Rows from block 31 of the image encoder of a small image captioner, named by matrix and row number. Rows with one number belong to one channel. Each number is 128 + 24 x the weight over its row's rms, rounded and kept within 0 to 255. All counts start at 0. Numbers have three digits each.
After each channel's rows are labels from the 100 images, of 14976, where the channel reaches its highest value: "colour at peak" is the nearest of a few named colours to the mean colour under the peak; "place" is the part of the image that holds the peak. Only what is clearly more common there than usual is listed. The data: photos of plants and fungi (iNaturalist).
# conv1: bottleneck pointwise conv (encoder.blocks.33.conv1.weight, 96x408x1x1), inputs 0-203
# conv2: growth 3x3 conv (encoder.blocks.33.conv2.weight, 24x96x3x3, transposed, each kernel summed), outputs 0-23

conv1.87:156085115131160122085140109118118114117140123111147115094147111137137169161153110105134143159137112131091106135144137127085122129119130151097116137096114121139077162094154121124137158119145123128141121141130099104120130140122109117144125153119116087119131138155138132137147133137110137147135133170123127115134111138135139118104104140085135102160097148098105162107080113112096123111132107147120156135105103138116079107115121145139137118143110145125103128147147115104099147141109164110145126079097119092133129115111153117161143133100124120109157125108166099118165128155137154105136120173108136069132095141116154132
conv2.87:174170133127141179120108149120151110119109110130136132185148125129141102
colour at peak: red
place: top centre; centre

conv1.86:109121127113162137121116105071145127166120169137108154184158105084116157134141171134133158133155157119098100150105113111104147111149075149152139129100124111141098101144135119144126110148127109138151090125109171107133119117163129117149173139148103085113134115097123135132137160134117125125138122104139095126112168119154132158107104125139154113123151114113130131103127131159120141107152094141140058114108109142112112127115119113139095121117139128093126160146132163122134115134088114147149128171120121096151137090086131136108135159129139150125103167141163101152104208103136082081139095149115126129127124114119120141
conv2.86:132144105112138074121152132107108090097151131126135121078097136155120159
colour at peak: cyan
place: top right; middle right

conv1.15:123087137105080131118195087136164127137124143108116122094126133131143142137164132124136108148111099141120143160152124115127137145159105163098117153156122094107080161110127081150132136109139130141126147083113134132105143179124105127129099094117124137138134118154110119129093118150145150109115111129121124112115171165098097105103119139143130155093110095145115116114130124098117146117099130152118159110088076128116124120101147150080112137116148100161043082173116088111144137119173125069094140097144143167136152090120144107111185127100166096136129156139165155113143086159094133164082124139154123112148102084126177110
conv2.15:134095144108118164104100091134084117122156103143119135150100088111099120
colour at peak: cyan
place: top left; middle left

conv1.6:133085140117129127150121170101150153121112085103132124099114122157184107070143147137138174113140162089129098150127118170112101091090159158112172113107137171134133158152127129116125149129116155076124161144118159135116157155159126158089124097118139145134127183144106113144145114119113107120147098122138152145073132122124108092079111123131124116121116100081144147119121147143136094109098102062155097104170129132132110135124123099124143130099138148156122134093143122121123136167140109148151147154140178118108168091126090127116135103135120107158183111104134174162130124097138094152146157156159155150141110119100147135
conv2.6:158112180140123121149112087168125162117103147114122106145148115110109163
colour at peak: black
place: top centre

conv1.80:117145114149098103137100111108120102117125132101074110084100150105125107152085130131133143138133092111109122114118134101143136127140107146143115122136155114108116113112153087154115117141170114084091144143111112128118157091119124126183102103093113150139145129116088127150138141087156114141166086085118132182168124140102165151114111123150142133093099161092097103132135093123145119106119134146118170124107144128140137108136100156099112115125131101117125143115164134164119134130118167131122186145131079138127103117108110108115107086154167169104071169148152104155149107119136157143090114170161139110098136123122125115
conv2.80:108083098116132120088125128128177131121082103159140133091137109122144111
colour at peak: orange
place: centre

conv1.62:132099108113114125160140152115132170129118109145148130136127143141109188130104171089126139119134126131193146125110116115089146120152114096097155136140158114161127158120121162119128140115118103145138069122104115130181169119145123160115163140133136074139119133127133151111134125132125116144126158138135107173118130093114129115150106112095092149091168114155103129133124166182097102147101109125139133124112148125152196116131092148131139170114130105147156114134119113137129110159196113101118112120128154072141174107121137135149162133114132131160056134105076105145092125134139125160173078133191143143140120098110117106
conv2.62:153128125142120137135091097183126144105112146084128096115149086122110147
colour at peak: brown
place: top centre; top left

conv1.61:099106138136143148132165120158179185148115107139129132091157134195171129085151105117147117127182124119160152125145110146154124152122132104110118184148139150124103158172146144159149158104096102113203141107153156121112143125151170127141132140145109162105103097154127111101150145098109097137134152174133140126133135118105157180126124170157112152166127115106170129187147127118144099118133123115132133116130116143142096179100114120159120141192111118113156092114143174194112099085121143109143137140150157122106130143143146153134144134114110090090156131159117116107130090182138129138121150143121165112145147187125142143
conv2.61:161146132115123180147116168136160137118137120122131149199127141137145128
colour at peak: red
place: centre; top centre

conv1.25:125098135094102119154163165098143131139073138139151141088134150165160124104095137147110123161119127104098077146139148132174119133132136114109122170101157129102097116127141123141143126116106192141123189150159112145156130138179152116077150123115103146153139121130115105129129139153109127136106135142156121107116124135091129127099150130109133096142151143084112103145126114166107143154136165096109110135131147122094097115137125143128129106148100121166153181119143115126119165135148132106137081086168096087122098133162105154132097113154148119134211163136156117111117115168104124153152137156162135148113107135091146111
conv2.25:169153130125128189153124156144152129115150133127124129193132137130142116
colour at peak: red
place: centre; top centre

conv1.60:100147111155117129139135151161133114130116129128109126144124115135152085134110162139134155158137131129069111170145156125103125172132139091125185182138146093107093146126120112147100118118084137137127189102078128123154090104168105145120123135119121092113074130166097135124114131088107130138118078105114109119139159118122131133163097143143167119098134139105157140112116097107133100148094135074104106139108155147112139125111106120113148094113142116176105136143117110120103132109166129090163134121113149143154132093118111113083152134109140120084169106150137168097107134089171099149144119147143125159138146182108124123
conv2.60:151099158113109150151105071165102125133104129118093093144142112114122137
colour at peak: black
place: top left

conv1.58:160153118096125128131163127116189116159139139116128108123117126154138131140156166155118150106133119127156177120125145106145127141099167168117124124141130164112136168094091137112152066117150106122105120098170076145134128176107150155142144091110091135119137143144115188143125162126155106138130115111131122103128107119114148111114177117100093070114151122139129127112132122109150114101091149131103098150111078100173136125122133148110148111100108122151148115114107119118117065128190163121070165125107125131145121127127105139137115128134134155147130108111090165100124165160116107128116124128133157129072096149123087114
conv2.58:146118128114119137103066103165120151128140103134095151148136097142086117
colour at peak: pink
place: bottom left

conv1.37:135103146110160123125131103106125147095103133134107148112131162188127143047141113131094158086161101102074126114089127119135096114120171105126122128103105126095143141124170120151154153114135131143107119187176109151152092135158121114158135145109115111128128136129147144142120128102126125148095136140118132158135096110144122159122147116124099134103163138139189151107126128112117096146124149105107151142180105124189145108100143127133134121136162117148085089115185124125100126129144097108142138114096137116125130107118124136104095115115140095119157112108155119128153148138128150140124134145124160099152096155162091120
conv2.37:186131103121119161116113181104150136123156114115109123168102131112118140
colour at peak: red
place: centre

conv1.69:140091136118097129137117108135127135138092108112139137143094067126153139143166135148141150101118148130142117120153131095122091126095127107131154147144109100125141134144064142130114094119122169116129134142098126121178111157084174099157094147094145151150161151153128158112102120142081157135092130137121149125150165133108108151143109110102095136099117128115122128144137096178147114122114096139122130130107153137124142128156135154174107119124108149113102159113177143118107120094113138138159133164122161148218145112137132128127135148079157109146144112128121104176128109112126117094144112116123118126121085083115123100
conv2.69:087106105102151126105124152128097115102089106148167140107172110127135116
colour at peak: red
place: middle left

conv1.73:114152127125161123099156150144120166165114124089146122139116151092179149184179140154144146164145102122100107131097147130127129122198119129153106160149117126124121143122100078133155167154105143137086101143064086105115089190160118147124140103128123132096128123132163089124113150136147139091126096125120127121077133112128148143130144131129085136141113134122135090097144159175140122126153117098090134128122134148108141112146114127184150139124119104148147151094139146123137135114113095137161109110099142108123110138127109142133131125093134125141108054142174083118129154156167073133160140122125106130142156115128131130
conv2.73:149113105128134122122166137125079082102138158102161120120109157156103147
colour at peak: cyan; blue
place: top right; middle right

conv1.65:151111065125136125140132115167184136104124167113082137119109142144116123092089135126095156129111114102072095103137122129107136128136110103162109179113211113132125102156143142170109112141147102162132120086164100138133174128160142102106118116133059115139127139133124101098112138117159117142119156143147108154107123142120120118128092093079133129152150137162173169148164123139104110112134130119150059115163096124148156142146126129142109146155082117099173082147094160116113111172133146111131131109118119141126116124119125125174137163133097106147117124152175133167139144119119140157101104086148122110139131111121142172
conv2.65:120113135108184148116114140163095129148109109131156143105178122133151094
colour at peak: green
place: bottom right; bottom centre

conv1.21:118108124124093136101158117099185113117158105133091170133145132191165151119124083098126155118155180142172103086124147123161147127087118130123123132084162117110115121138129151118155118111141098077103141129138098135136118120125138114109091145158140106151155086076117182131110141101151133128099111122168106141167155123137130103153125133139150148128123160111119170164109098160122136131121163130152096158167143134166142093126148111125114136138150111155127135159109154111136062143132137090126104119131122150112147137086148103129123176102113101104115166122123120129111080125135144169128103138101114115083118119113140129
conv2.21:136123095086130174088129117128122106123150106142139165169106110132109095
colour at peak: cyan
place: top right

conv1.85:129113090150156089110090145110153112119146156135154141136099145173101106144121089101159162166142188111148152105126120152131125123129130100095149163114131119120159121137108130083076125108162143127153072134152129162121145143085139127075129147131087150110134135118132133120122102146142105125133143166154128119099084133125091145097164098130152160114147138134126136124122146096112086147146141110163161091152123133134129118133162094133156156175098124176125096134143104124128102097156146124135103135127104153093128162094110138152162144140098156132167131125131112115156130154151181103118151107150133156137140140155117096
conv2.85:178171109113129180120108143132121114114160111113143132182123120119120134
colour at peak: red; purple
place: centre; top centre

conv1.68:117152149161126149147141126095108107128108139136082137115135108146130115109147130103133142130107111128128130086116138143123170140155131108152096146096108105144118137140107140108109104154117153107134183116157127147143115128147167130152116118146161104130161115153134144133149112144113157091105133164122106157135113151123106123123104123099138102165104142132132149127149145078133080113108120127117117145137097108189123126161125131090112118138115120110125089104128164098150125079129107121103169110130144113179093153168142136091090138151116119115094143124128118123121067133078074138170126137130131109125162188121118114
conv2.68:103103116117115141092105149171132112127119105104104146126157080095111095
colour at peak: pink
place: bottom left

conv1.64:150142134135108168124134130177146141117128131149131123153128118168119183159124138155137141166121131131129107103086123127124142103156137108154126099163146153140134108107107188148136111183108102133155104132110125150164091136113136097165186153124179158116131122120145156110143130088120125129095143119132108141095174133165120144115116147107109134119134161129099144131141169150094150122122155153133111096080124160096103151128094157175135147106104169153148102174152181165132173126193119138106100162150133157092122108151146143119121126134153166111152140109133124105122051133138148150122132122101149110164119136141103140
conv2.64:146131125110127145108085163119111130078145100136142129184112120094151134
colour at peak: red
place: middle left

conv1.44:128123174089146162124092116138082087101123048093113141162158139130097156149136126183118117108165171109167120086104093113096113108133161109128100134161128159123157122115095165156144105094132115126119108163102167152114131107161150160121061164160103134158103117135107112156138102112120116104173102124122185108074119099118155102109109112159105113142134145141115128141100105169126113122162125146135140128062127154168154118118115124131140132092087116133109144099124128110093115134144104099111154080112118089136148130124127100076110129157096111121150175132167135108106138103144125107138131117127119140140094114127108162
conv2.44:131118110123138091127146144109077093116152132131123096116076171153123131
colour at peak: cyan
place: top right; middle right