A small image captioner, trained from scratch: muon at rate 0.0015.
Rows from block 31 of the image encoder of a small image captioner, named by matrix and row number. Each number is 500 + 25 x the weight over its row's rms, rounded and kept within 0 to 999. All counts start at 0. Numbers have three digits each. After the name is the row's rms in percent of the matrix's.
After each channel's rows are labels from the 100 images, of 14976, where the channel reaches its highest value: "colour at peak" is the nearest of a few named colours to the mean colour under the peak. Only what is clearly more common there than usual is listed. The data: photos of plants and fungi (iNaturalist).
# conv1: bottleneck pointwise conv (encoder.blocks.33.conv1.weight, 96x408x1x1), inputs 204-407

conv1.64 102:551481449539518473476486517477516517486481503506515489486510492498528505538495492512511524530484475502486502495487515502479523510499494502506487463485475491512511541444520504498540550488549462496491506512483479523517478497514526471487456548560465534469504491492472528474456494496486484527509577477500511514517501539528499477519460525512472486475536514495497462491486496455481517486451523511514498479510531459521459498502492536498492481449498484523437492484491488459512497506517459552503479510502500514461464511507460497523489539490529539490511490537537502525498491462491465518535469485503478495468481485469518545
colour at peak: red

conv1.83 096:501523517517496502488472464477498534507493505479486510496483530489498468486506528525467483502493510513418472476529467474505467528481460487525451503482524477498567494510493514484515484483483511484457514462503490479470468472480461539511470509550477491525516523464496494532513486491488522502468496468517464468460490480517467516483477502488499479523470493416489508510526506488495461492516502512502530491514521507494471495513528542513533508496488478481464462541501506530492497494461492481525470552498470479532525529542482478490493497469517473491472490465461476483514483517451536512529490535526427533513511515524501477
colour at peak: purple

conv1.86 100:508481525541521475497506516507472508495500490462525526511548502505476441481489470461537521503493483486509526530455480507524518522538459489490487454512503497507507515496473499471526506486527522499503516472498555523444533500533491469548514527530519512527508489486492483578493520518478527526539541526513502458510513508473528548497439522496539507474481487474516564522486510543539526500528484534483499501492559500508543505479490529542504461487484524507504468478515515565524505508492581499509457486515498514509513504485520471521488534534513509527511518507501449471516478477508486521450533515522478497527500466451535488
colour at peak: cyan

conv1.69 103:461457504539449495476470484477532510533507493508492486469491531511505493519497516543530500530456501474501502490521520497478468550477526524503502495496510508494471501528455550499468507475471516527491516504504485458521537487483504522477486495463448514520422515502501509494504491532483456513513520489520470482469507513514504519519513490516481536540468480521483497529467490448481470499524486484501480488478494479532503482476531472526506491519484524476484534472582465530518501505494515519487496516455522517484506497475508485510491511481458487519442481524521477508521516501514500481460579567530517441515453513488430552
colour at peak: red

conv1.25 089:472490531559523470485528514543566494471513487460471495481500505510494538519544507492489499499508481494537512489482492471508505494514499485508515442498509479499489468510486501540541484490501429466502490501482484515498482508517480532507486512530499459481520493468531476529482519475493486478515494488467444474482465476475477521488463505518503489514445500488513469449463519474477483472494469478478481486456482513498506465498444455461493488530512477491467528529463469467502535499509515521537529548555487489488492483524459476505476487511496458484469468459494499524513501511475553484546537465498486494505506510464526532
colour at peak: red

conv1.15 102:533527457474500503488469544498548485465504525519510484508528528514485485491514488464477478493478496511553504481502474497496478534479491556517477534488512504513470501498496526520540516512546506502506528510465486491535483507514494543495493506505484465525433578508494536502472509480441526469503489473501507536514499495485480493516496551533522532519458551502528519497523500491487497474529479486532498497502495511528483508468481542528487513520490538484506532497474517513509514497499453520456488472459486502528504510531499527467503490489463499504484476524523496509482537509495483518445515524499502544468501496474477462
colour at peak: cyan

conv1.2 093:497453462512524480503518457552452517473502484497509512493522533513497501472499485506520500516491505522534500532488526530496503458451500473477461481534500494492552536488527482532467508512503555474527522500508486540487487478504482525494478522486544551473500478481483497453490501469502527469497529491501559490495487492484510477509529509504476516458532486515506514462507475504497498473548548545499488499552499444502448511490549519512514495536498513488505464529539544514523459521550487495524446488445491498511506522520517495465503526484492501478487491552510512485488496497494492483503508535531506551502499520476503505
colour at peak: pink

conv1.73 102:516516533434527490515457507503486518499487488493514509499461467543496484457478510518516502527529458506537515496474499522477530498478492486480494508536491479520529492479505478479488480521518537476473473519486512503491482521505495488516502499544464462476501464460486545481485480543518488529545493501519489515499544512550519526513473524515575505507531490538523474529489520519531474500470547505472505514498439490492488501485538493521448495474500506483483446498495479535443431501505563489517511508474515544512520523524476491550501468476506458521480505508488505479468481504456515488510524518498522490538522467478508503
colour at peak: cyan; blue

conv1.21 098:490513519552485465482471491521430502476534472524488505495515500488477466478489503466535474522498515533508480482495497528486475511502521463491533516482498479534497508492465507500543493514479500473503478480504480511477474498517494504520482464476482475478492517452522503453496532515511463482478506490507481510542503469453490478463524476504509549456473482516461495488477450471523508548491464486513532500477546507505488510475499512530531513526481497488507480486479533468481500498498463490426458481484502503481493525478506524466507533485550482493531545496520518533568551514513487460468456548536499529470472504463545498
colour at peak: cyan

conv1.6 100:522478470490447493492461530489543488465498563523505533520510488490480502456487529525467512454520508502526531473529492523495477513509506469498502501451519459481548456503514496501484496518474545517485481488472480468525455497491458518468519533486480510530469480488496477488479474474508493507511490533508488489500489493519451525531485532505472486572518455512491472501473502486522487489488522531523466491449515505527519513524513463493492532497524526481546496504474504450519478518526473504489450514505473518547494436524497483512516481541527470535539472506494538501486466509500538471513506519492475512474469527501514511
colour at peak: black

conv1.91 105:460493487513501503491508473484502471473450514450485509532514530520505481470507479487504466481515490523510453498538515491465494508487467490559493470484499526483481468511517456463461492529528465465502507505487530528593477473501497492508475441448490508475516469494487526490557490499480465546513529499509538517491512527536492479497484506490510491510527488465475460506502519502486458487549481498491492512478507502477531484476481466509475496527531480536485490503464492511459518521473557460518496483493502529487458502509481513512476539518517557558503518512512537493495497514458502506466507481462473541471504507516462480
colour at peak: cyan

conv1.87 097:470499540523438464505493472496531497476482509468519497457530477536472493497466490460522489499500525487470540471501526494476497519565479452450482480438514490453524514497507518452445507450436567490482489439528508508514486532479483528506479480547459502516485480496510496539478465490543501507499500484490459499439522516498511467469459501463481501498485493478495460507500473475493464511507472510519486482468474463490490455518511537464529494464483523450496498460493470486464512454493534514521500561519503490473436474466474511500475465468508537499474471481536509510491484511502487455544535433471482479506479471516534522
colour at peak: red

conv1.62 103:502475509521514507482501527522530505482454466488467461454525476520462500492468464504502482527510483474505512524486514521543476475505491529497486463485484533465543502482481476505535458480512453510470488512487491472485486487516493511465498483547499508551514491467499546508503444486455473497458529519498502485518474491486513503470498528524496516581527497489526517502482509539541487452533474478493472470481493472475448504518502491506482505473462467496531501540498505515507478444506482499495455546492499542492492499502494494482497525543514472523526497493509518502504487454521558512483497470517474476505540458493498515
colour at peak: brown

conv1.44 097:502461527478488508493494488504497518481521503473502493483472511515494472486487523490508507498474499494545467499489514518500499496448528494529506476530471490497495510495495497494494442499485510474502504515481494519558486534545528449484497504477471535489462480520475541535468494543514503494524506544500527522507545493510493478506536496474462481486522552464478472483560507526464504485495486481458482533549518485467513508509487503498479505513501492474532457508510529535511494473508515526532448498511491521508491494491515517551488514470506511531536496524519505490529460464515479518528556472501464517497571475468505476
colour at peak: cyan

conv1.34 096:506508485514533528510488541513521472453501506482508514485518526499534493518477463480474511542537518497522509530459499465479561486513517499488469524522512483502465512502496488516496446431495520500454462517480522478541503496493474454471482508539501526519513484461530493470472504491497489470488458488501516458473475451502520505494560525501489453450487483545514466495539524485510529508472522488510516497518493471486547505519478536437473487541487495477522518477470469480495497486462491499523532515504468468465514502503481480493517502487507488473453504490551486507487546508469528519502569529511544493475507514455527529
colour at peak: purple

conv1.5 102:500528467526512451535498493556516489495498493468507507472505459514470465500472510503482452503526487481464494470531521539513515490462514498519527469504519488519505562420484553532522528491520541480513471490473483485498465489475460462522513475468487525488504450538519488479514524467455521505473492512518517512474477502549491495501509486528532455471485526455520506489495475480486499506478536482466529525521491486480498528492485550520475490478457481479466491453537498482520500511501497508490533490513485483460507466486456521503516497527482522467510539493568480476509537497492435507515486528525508484467464527523503485
colour at peak: pink

conv1.65 100:519468510526488483525508508475512485481499504501476495480502499490495486497491478471471473448488504472506553465473492478474519501501556534513568544509512521476507499480479532518504487478457505529501538479532510535488472490510512528527468503489461470480446505511482463469494514523511507470525467510511489507495504473490518485507540504519513478493533504531501472507465521513472483518465481466556464507489519528510523531486506500500555479491502504521500495551517474448484499462527450464490505530510557524529483459514487515515503500477464514491460484510484493508519450523540489495468493473516467489521474477543467517
colour at peak: green

conv1.37 094:508539522528491505462455522506501529484505494496482492501472523488487501505452479506513501579503485523490502511533507523507500529496501482473519516500509497477494522502532478495473480533542490473518495464468524475553554436504499493531491515545510482478505504509469503494450483481509484521512508493476512475483495493503484544497526500497548482505467503562524539475486542466495480516505469485522542505488513486494462494501521537515477483558472466498485511487470535515524496489457531544502501461497502511501468443517444443556476479539465506505468497492494481469533507574490493483528524472480512496510472534446502569
colour at peak: red

conv1.80 097:471466506505457448498511523480566480504460511524540482495497466497522538503488495503518496510505496458532471553496501466496474530485551520507454534505518515484510523474466521502445498494518477545499487464442535487529465494463527466502509475456470553527507472516463523473512479484484474531514493473474520484493487523532503477468516483477491504510478479512527497483541509516477498530495537488540503488500557507500502451478496542526504480522488509480499481486466497437490574484503513484485497482505483476464469502481495506468471479488518490523476480455489482490484538529516491469509546511504535507555539519470473501
colour at peak: orange

conv1.68 096:473439510511499513467494490551525458499501466524507463488476522507469519497475515518525525527503485510519465488540535498481484528519609492453500479480504482423504528488489476494471507510519530538479488453510562513463550486489539452511508484480512503468480506447524521517496519475467490492549522504522469528498494510526489513505533489511507506442467485487488491495450490503537523540504487530541517494520482474500511508484531536497557521440519488499471490484485465474497492497545486515514454485510510483468500540505548505487519508490504510490486512450494500544518509474511496507554481450476475507460490500488513460
colour at peak: pink

conv1.56 094:517528483512508515527500485473473509488484526500493545483443495471489532472474506490505456538475504476478474527477510503460478503506487465509490507498474491530468484472464473470499512519530533507534527545476496545541523517499473517485502513540481546500461456446474503512469477531469496519515509466486525478535503495485530526499520515479504502502495510440478477511476510480464492531502499506455507501464435501477544525552501500493491475510517545485473500468499487494472476539453578450533504522436527527503485512498488554527484496533500563515511520494497492499525532459519449512485542483436503499484530534486494493
colour at peak: cyan; blue

conv1.60 094:515519528527462505506501501508520530493487499559488495469476493551471510482498482505474531447488520541477543497489493514540501452475473489507528446496475488512482503494507515533467524453481487495515534474495533499528492501485518462511492481482478520523516501495522528530462493500467513483523500505502496479551480466492482498493495504515454484565466512483492485492527483514489515522531486500526478514523514477523494464500514468479466511473518455530473482491471518515538476527535474500484470517573456461533488456518467526489516505496520510500497514481453522514484480487503595493492465501478501488445467522451523486
colour at peak: black