python train.py --encoder_arch="densenet" --model="image captioner" --dataset="photos of plants and fungi (iNaturalist)" --train_examples=45211 --image_size=64 --crop_scale_min=1 --horizontal_flip=true --translate=0.12 --tokenizer="char" --vocab_size=37 --encoder_norm="batchnorm" --encoder_activation="relu" --encoder_depths=[12, 12, 12] --encoder_kernel_size=3 --encoder_stem="single" --encoder_growth_rate=24 --fusion="prefix" --label_smoothing=0.05 --decoder_width=256 --decoder_layers=8 --decoder_norm="layernorm" --decoder_norm_position="pre" --decoder_activation="gelu" --decoder_mlp_ratio=2 --decoder_head_dim=16 --decoder_fused_qkv=true --decoder_bias="all" --decoder_qk_norm=false --decoder_parallel_block=false --decoder_inner_norm=false --decoder_positions="learned" --decoder_prefix_bidirectional=true --decoder_connector="mlp" --decoder_tie_embeddings=true --init="xavier_uniform" --residual_init="scaled_by_depth" --optimizer="muon" --muon_scale="match_rms_adamw" --learning_rate=0.0015 --momentum=0.95 --nesterov=true --orthogonalizer="newton_schulz_5" --adamw_lr_other_params=0.0013 --max_grad_norm=3.0 --max_steps=3300 --batch_size=48 --epochs=3.5 --lr_schedule="wsd_sqrt" --decay_fraction=0.4 --final_lr_fraction=0.01 --warmup_steps=60 --weight_decay=0.1 --adamw_weight_decay_other_params=0.05
Rows from block 30 of the image encoder of a small image captioner, named by matrix and row number. Rows with one number belong to one channel. Each number is 500 + 50 x the weight over its row's rms, rounded and kept within 0 to 999. All counts start at 0. Numbers have three digits each.
After each channel's rows are labels from the 100 images, of 14976, where the channel reaches its highest value: "colour at peak" is the nearest of a few named colours to the mean colour under the peak; "peak at" is the part of the image that holds the peak. Only what is clearly more common there than usual is listed. The data: photos of plants and fungi (iNaturalist).
# conv1: bottleneck pointwise conv (encoder.blocks.32.conv1.weight, 96x384x1x1), inputs 0-383
# conv2: growth 3x3 conv (encoder.blocks.32.conv2.weight, 24x96x3x3, transposed), outputs 0-23, a 3x3 kernel for each

conv1.87:481486514469497461373516485489396527473473567483549479552483491461563498464567490492428495522502460529459503506480507442420545501550532502494521512509477590544470509502471602505557562502494450542495512499472529583454550540482529524453462446505461526495546463453457621470470509549466555463461528562496460479426494542418468547533460558449485579471519433465522470518449419564461590468530460547533432561404482389627507450493478455517510538527525419428480456487471543502555520516462470518538581628538519444488488502467489532497490492506427460516531496473562435567457490488574400501472448536517532547494444444465425476471478499544540471480392528388447503484518507527435475545516412504478440488531386550463482558461503471465465500416439591433569447502434511460514469470447461464520486507470480373408496502487513436539423447607474453504492442570441413520483508515526535470440486505463502521480472462489556456531468466537600545511415432498442410482460535447464413531629479466439457481490473542549641416516530559489475408593450503495506399586444373538447513416522473483459453523622609558475409477519492506651508478395467507397411469553471445532543633511553543524
conv2.87:465465462514477590541469444453468617442498514457431431496498527498545499481527483477533454447484466478552474471451503482476541481495415465431576511477448514479481485479579512495448475555500498521514457436563476452497486498485451431493426484448603549572470438557494409465526461481695448501613461490453487559519444491487481448543569532405488456503517498572486503547554489611525481570452507686537521555441541481472451558569548483467526474494462521464497550516600460474521419496512516570534552488471594475463528440469614502462546514491549591475429537441466406512513440541503634498511580534460362429430495547472539474477497531527510507465448506562475420
colour at peak: pink
peak at: bottom left; middle left

conv1.0:451406489582534433465528525521466487520502530404543491509597493591525494506474566564524424466449561524505439504491547506537501561533441519454387462499487422511492471542423595419545442464497507435542465552556509539449405494418600540434504553479411468467557492513525501477479481543598548496520520484506543455503451484490551619491653545457481459528519539529526447419477533446509507576510443465482498474566426489559448478467492554566517494493592427480507516479394399552539472449525518533467377524525366424524514588492472427532563572418517608425519562477494430514570491549512478508591367432475437519534497499547560525507529529574563466514457442532445472566583468447444493566521558445474406538505494487551475470444475446562464541491451548471529574553419548501437455538475554575531615476540519497594503526553484513537435547441548506518535523444512428489520491495441381458565510402467479526440456512438550688454461472508451480534573492517466535442547510466504433510489502547427515507496507506552503510432515455518476496444545489469600528471389515487447489497528518521410565505452505476457564462465514566539619600436500546494521464531437485538519424473561503475
conv2.0:439462435508484499481507454425466475506535550471506490435479600430454634384466550501529459505532499484595547488452498493530526455462510484460553518489565570422552536539532521516631504569591565534494587451494576494555488530518590538481669589514504491491517483524461492526409488533493538567529498543493514457552514501486448530544518435536548477559597494442556499458558461465505531431525417519618481540475452445508481520505509476476489521502580553440484570417546549478638548460601513508560415493498506515499515536470492581492510586451534562439462502476486460514460449447474454608485461500515534467510458487526445520661567571553490525496512527558633531
colour at peak: red
peak at: middle left

conv1.21:418484477551503569533595601442614578472495441521463499496512464478558462544520539539491561484498587518591548523468437408473536494410534490562558378422492513452441480507490561448511584416514578538451468493489488607553569462476574493512510465527476427568554472470508527513545514572609462538495543499505463454532412498531555517490507489522486509416513492446436478524430527530482490488447451532519418497510499402580491496510520437599550595496503513556425483507534470553499450425539532484442466543496526520501473429436466493535505540490500437527428595493499608418403561485599428527584529439525552542528461471533494645539475579567451505487574493476505508459471511560546476456508475515457466458417538441485439471388459467499439453491468514493463443545494589439556530433436453457547454446523528501483489523492541510481427445436583464530468499461467518504526458480494527492577542394407530482519429525549573487445480453518465476504412598490478461533521547496485453543436526485447430454525519485485534516384478472476539433486448547489407437481594554448507495473439454492537572430435479414482445476507455460491520524604537570451378585518539511518570465569726476448
conv2.21:434474377452563567455444473426469477444538529463440518546424522562516512485454489513424569483488480465551565443514466510563618528539544421469463465520444473491456512603530475530491472531523476524566481500461518515441595493541465500556516478590490472490538577524451472478407394475538484510560503532455487537567539494489490509595592585522555560525472590514412455530462466560496497458531515469494523540546555474537548524516431514503537533441517497504479522490507521612600443491509464583523414414502441457527492530482598427447588397447494491521382535585396416544458478486455488456507512568485530511442525496485460473485505490466606639455506607438565593
colour at peak: pink; red
peak at: top centre

conv1.37:521486516573492563439465497478502476421515451471525456463556508538518492510452468473505521416476520426448516554453580439496475542462535516450499460420564482478513484509480505519504509533415592496533542547548459591445489521459407493445510583507575570503462508550489535451516450420510519445492555519511485494586438520540443449572565485565556453460575585469523478515423507529456446571452404516431556482417478572525521426437448545494523507547506487561510559528522485460521396578430407390492485472629470595459433491433420595509556566501508426550450396547493498443465456582519559499621485476464628506467465550493460477404517554499458540456445464592428491566527490506452508528482519589542482477498537480576540512493504471461534498397566469505398533522445421414471453546555505431585583477512445546477547465524522467394506499521489497421484510456481465463541580570535484442602548384555527488365440488569529527443577445491479471530535557485465508487491538521514471493542491463428434450573537500535538557464454506430482507486507478459449510515513496496514433431460474452437554409408377457435437538542488490621416637513461492404501431472499504527460561445566494544
conv2.37:390424441523522498552560556435510474447462531414486502499493528495436534489506458569625558420494578508528571472445372471495533447476475499548474472475432514512550518588503499510558546544533578506449591623545482537523593584556612485552535589499474484414495524456397464479431475441482433491559544470448455528500454477454498480502470435582602529478491458525514565495501466543436483469542471539510503463492416567582540499515570421455440552552591597475479503514485577535521513516543529534480505498489458420461478547538461497521557421416538518393491496551469468470445409483529514564464492539442445480514594460582524486556538518569571585487522543592560534
colour at peak: red
peak at: top centre

conv1.19:503456530439622559546442544503479538584485450492522446448538501477535525519476502474469510488489509451510412495547586506482447490536585510588580605492526441418530503551393543486430566550473564434487545512563521520605582534500497539505418461464520491550481489468503469560470521530526495377503479427496387555489524510430449492460522492462554519478538502476481444418502443434521449463448478508502469571528507480515473499497575480523520445506436487633581545556574429466520513533549580538547595519575512580502430527487496415443548512509505548480645396538469475530564499511444537519415526554491517579579576439525485493465516445534552508512412495440462503474563474497574509513478412508495505467526577565436491479556473576535482521398465525452472452478483534509481414573468492549613472400487531595488495427545515473555508501548432478457429480487450511627527499477470529528472569592419445513514497518477470566476413465528516589505518502592561461484499484448516520423556443490503521443428472535459554556524555518479526488510497571481577544577453486582557523531648519517456499515411551471512524395603412516483579429388506420557489513425502437382477620515442477539
conv2.19:458500480473523493515499487448464542447483507473506520559437567478589528510573506430533527430533589417624524522481480491475434467485475446458554493503455509616399505512514500495508423529486459472524508525510474516455460491491474419517430398553509527555447453565488481492629488504584500473495500477598536558477471563483453502510557542488477549539503535601530497572544466661502515576494539579511494621522560494586538580525523516539539500546535530457457579526451462456471418515494478619475535517457510528488591454478648445460630495487605479457461517527471446610455528534468552515483596499539417474489582568422581535429527448449490483490474526529485551
colour at peak: pink
peak at: bottom left; middle left

conv1.2:571411498486517542482506449442644534452506492485530404485483493492509522614457529458448400493542634487479547521478512468456460541506507560625601545491515427546580531532410405490532497520564531563516453513485429441593493477528579456576522503544447532432477417554391511548500483486617502520507515509459446561605482474454494488533556565514430442460617568498422422554463497533457535437466527477486484501408529452521419448453453516605513556461513527554487433522536461436446542465555531534412480590493521473501480468456558506519501448529464497478518566588485510433638462518458428438541596487442568597456476523489515529551436548580492416487449535538495498550517421528534488488542417472463455485548448451376550395502492497448476481552465471528588469490497507477478492427507546540545516507449481478547500439462428500543586427610509466529599569424563497484505505562404458508544484450521440466474551494546519516473500493591491498492483571498470635483454484496401442524475576592582520441528459519513517494530445506559550472553479464452500467555557470453459495558445483517413395482436504484395454496508526580462438447485484457479488467421488497434520425557499471447
conv2.2:406426437433551532549544542414582538392591551467531556516470518536515504553548542461554518499509418455505552457453449499498564562619587463493505483479497420525473462566499577441548528517526447511460482435506489481515498564500480459503458459482571474512471515462452442524461419509539407448620592494406552495486540547460522465527563546628569608522540492465470494492475453474564460529552486584509476569546526549512488489457503392464538525432503420518502508367505515577531501519548523511511465423452572480477436435376460495522457467497463535448440412512410546561452525496529489499560561550413534486486556522573476495433463472509565604538525580431524522
colour at peak: red
peak at: top centre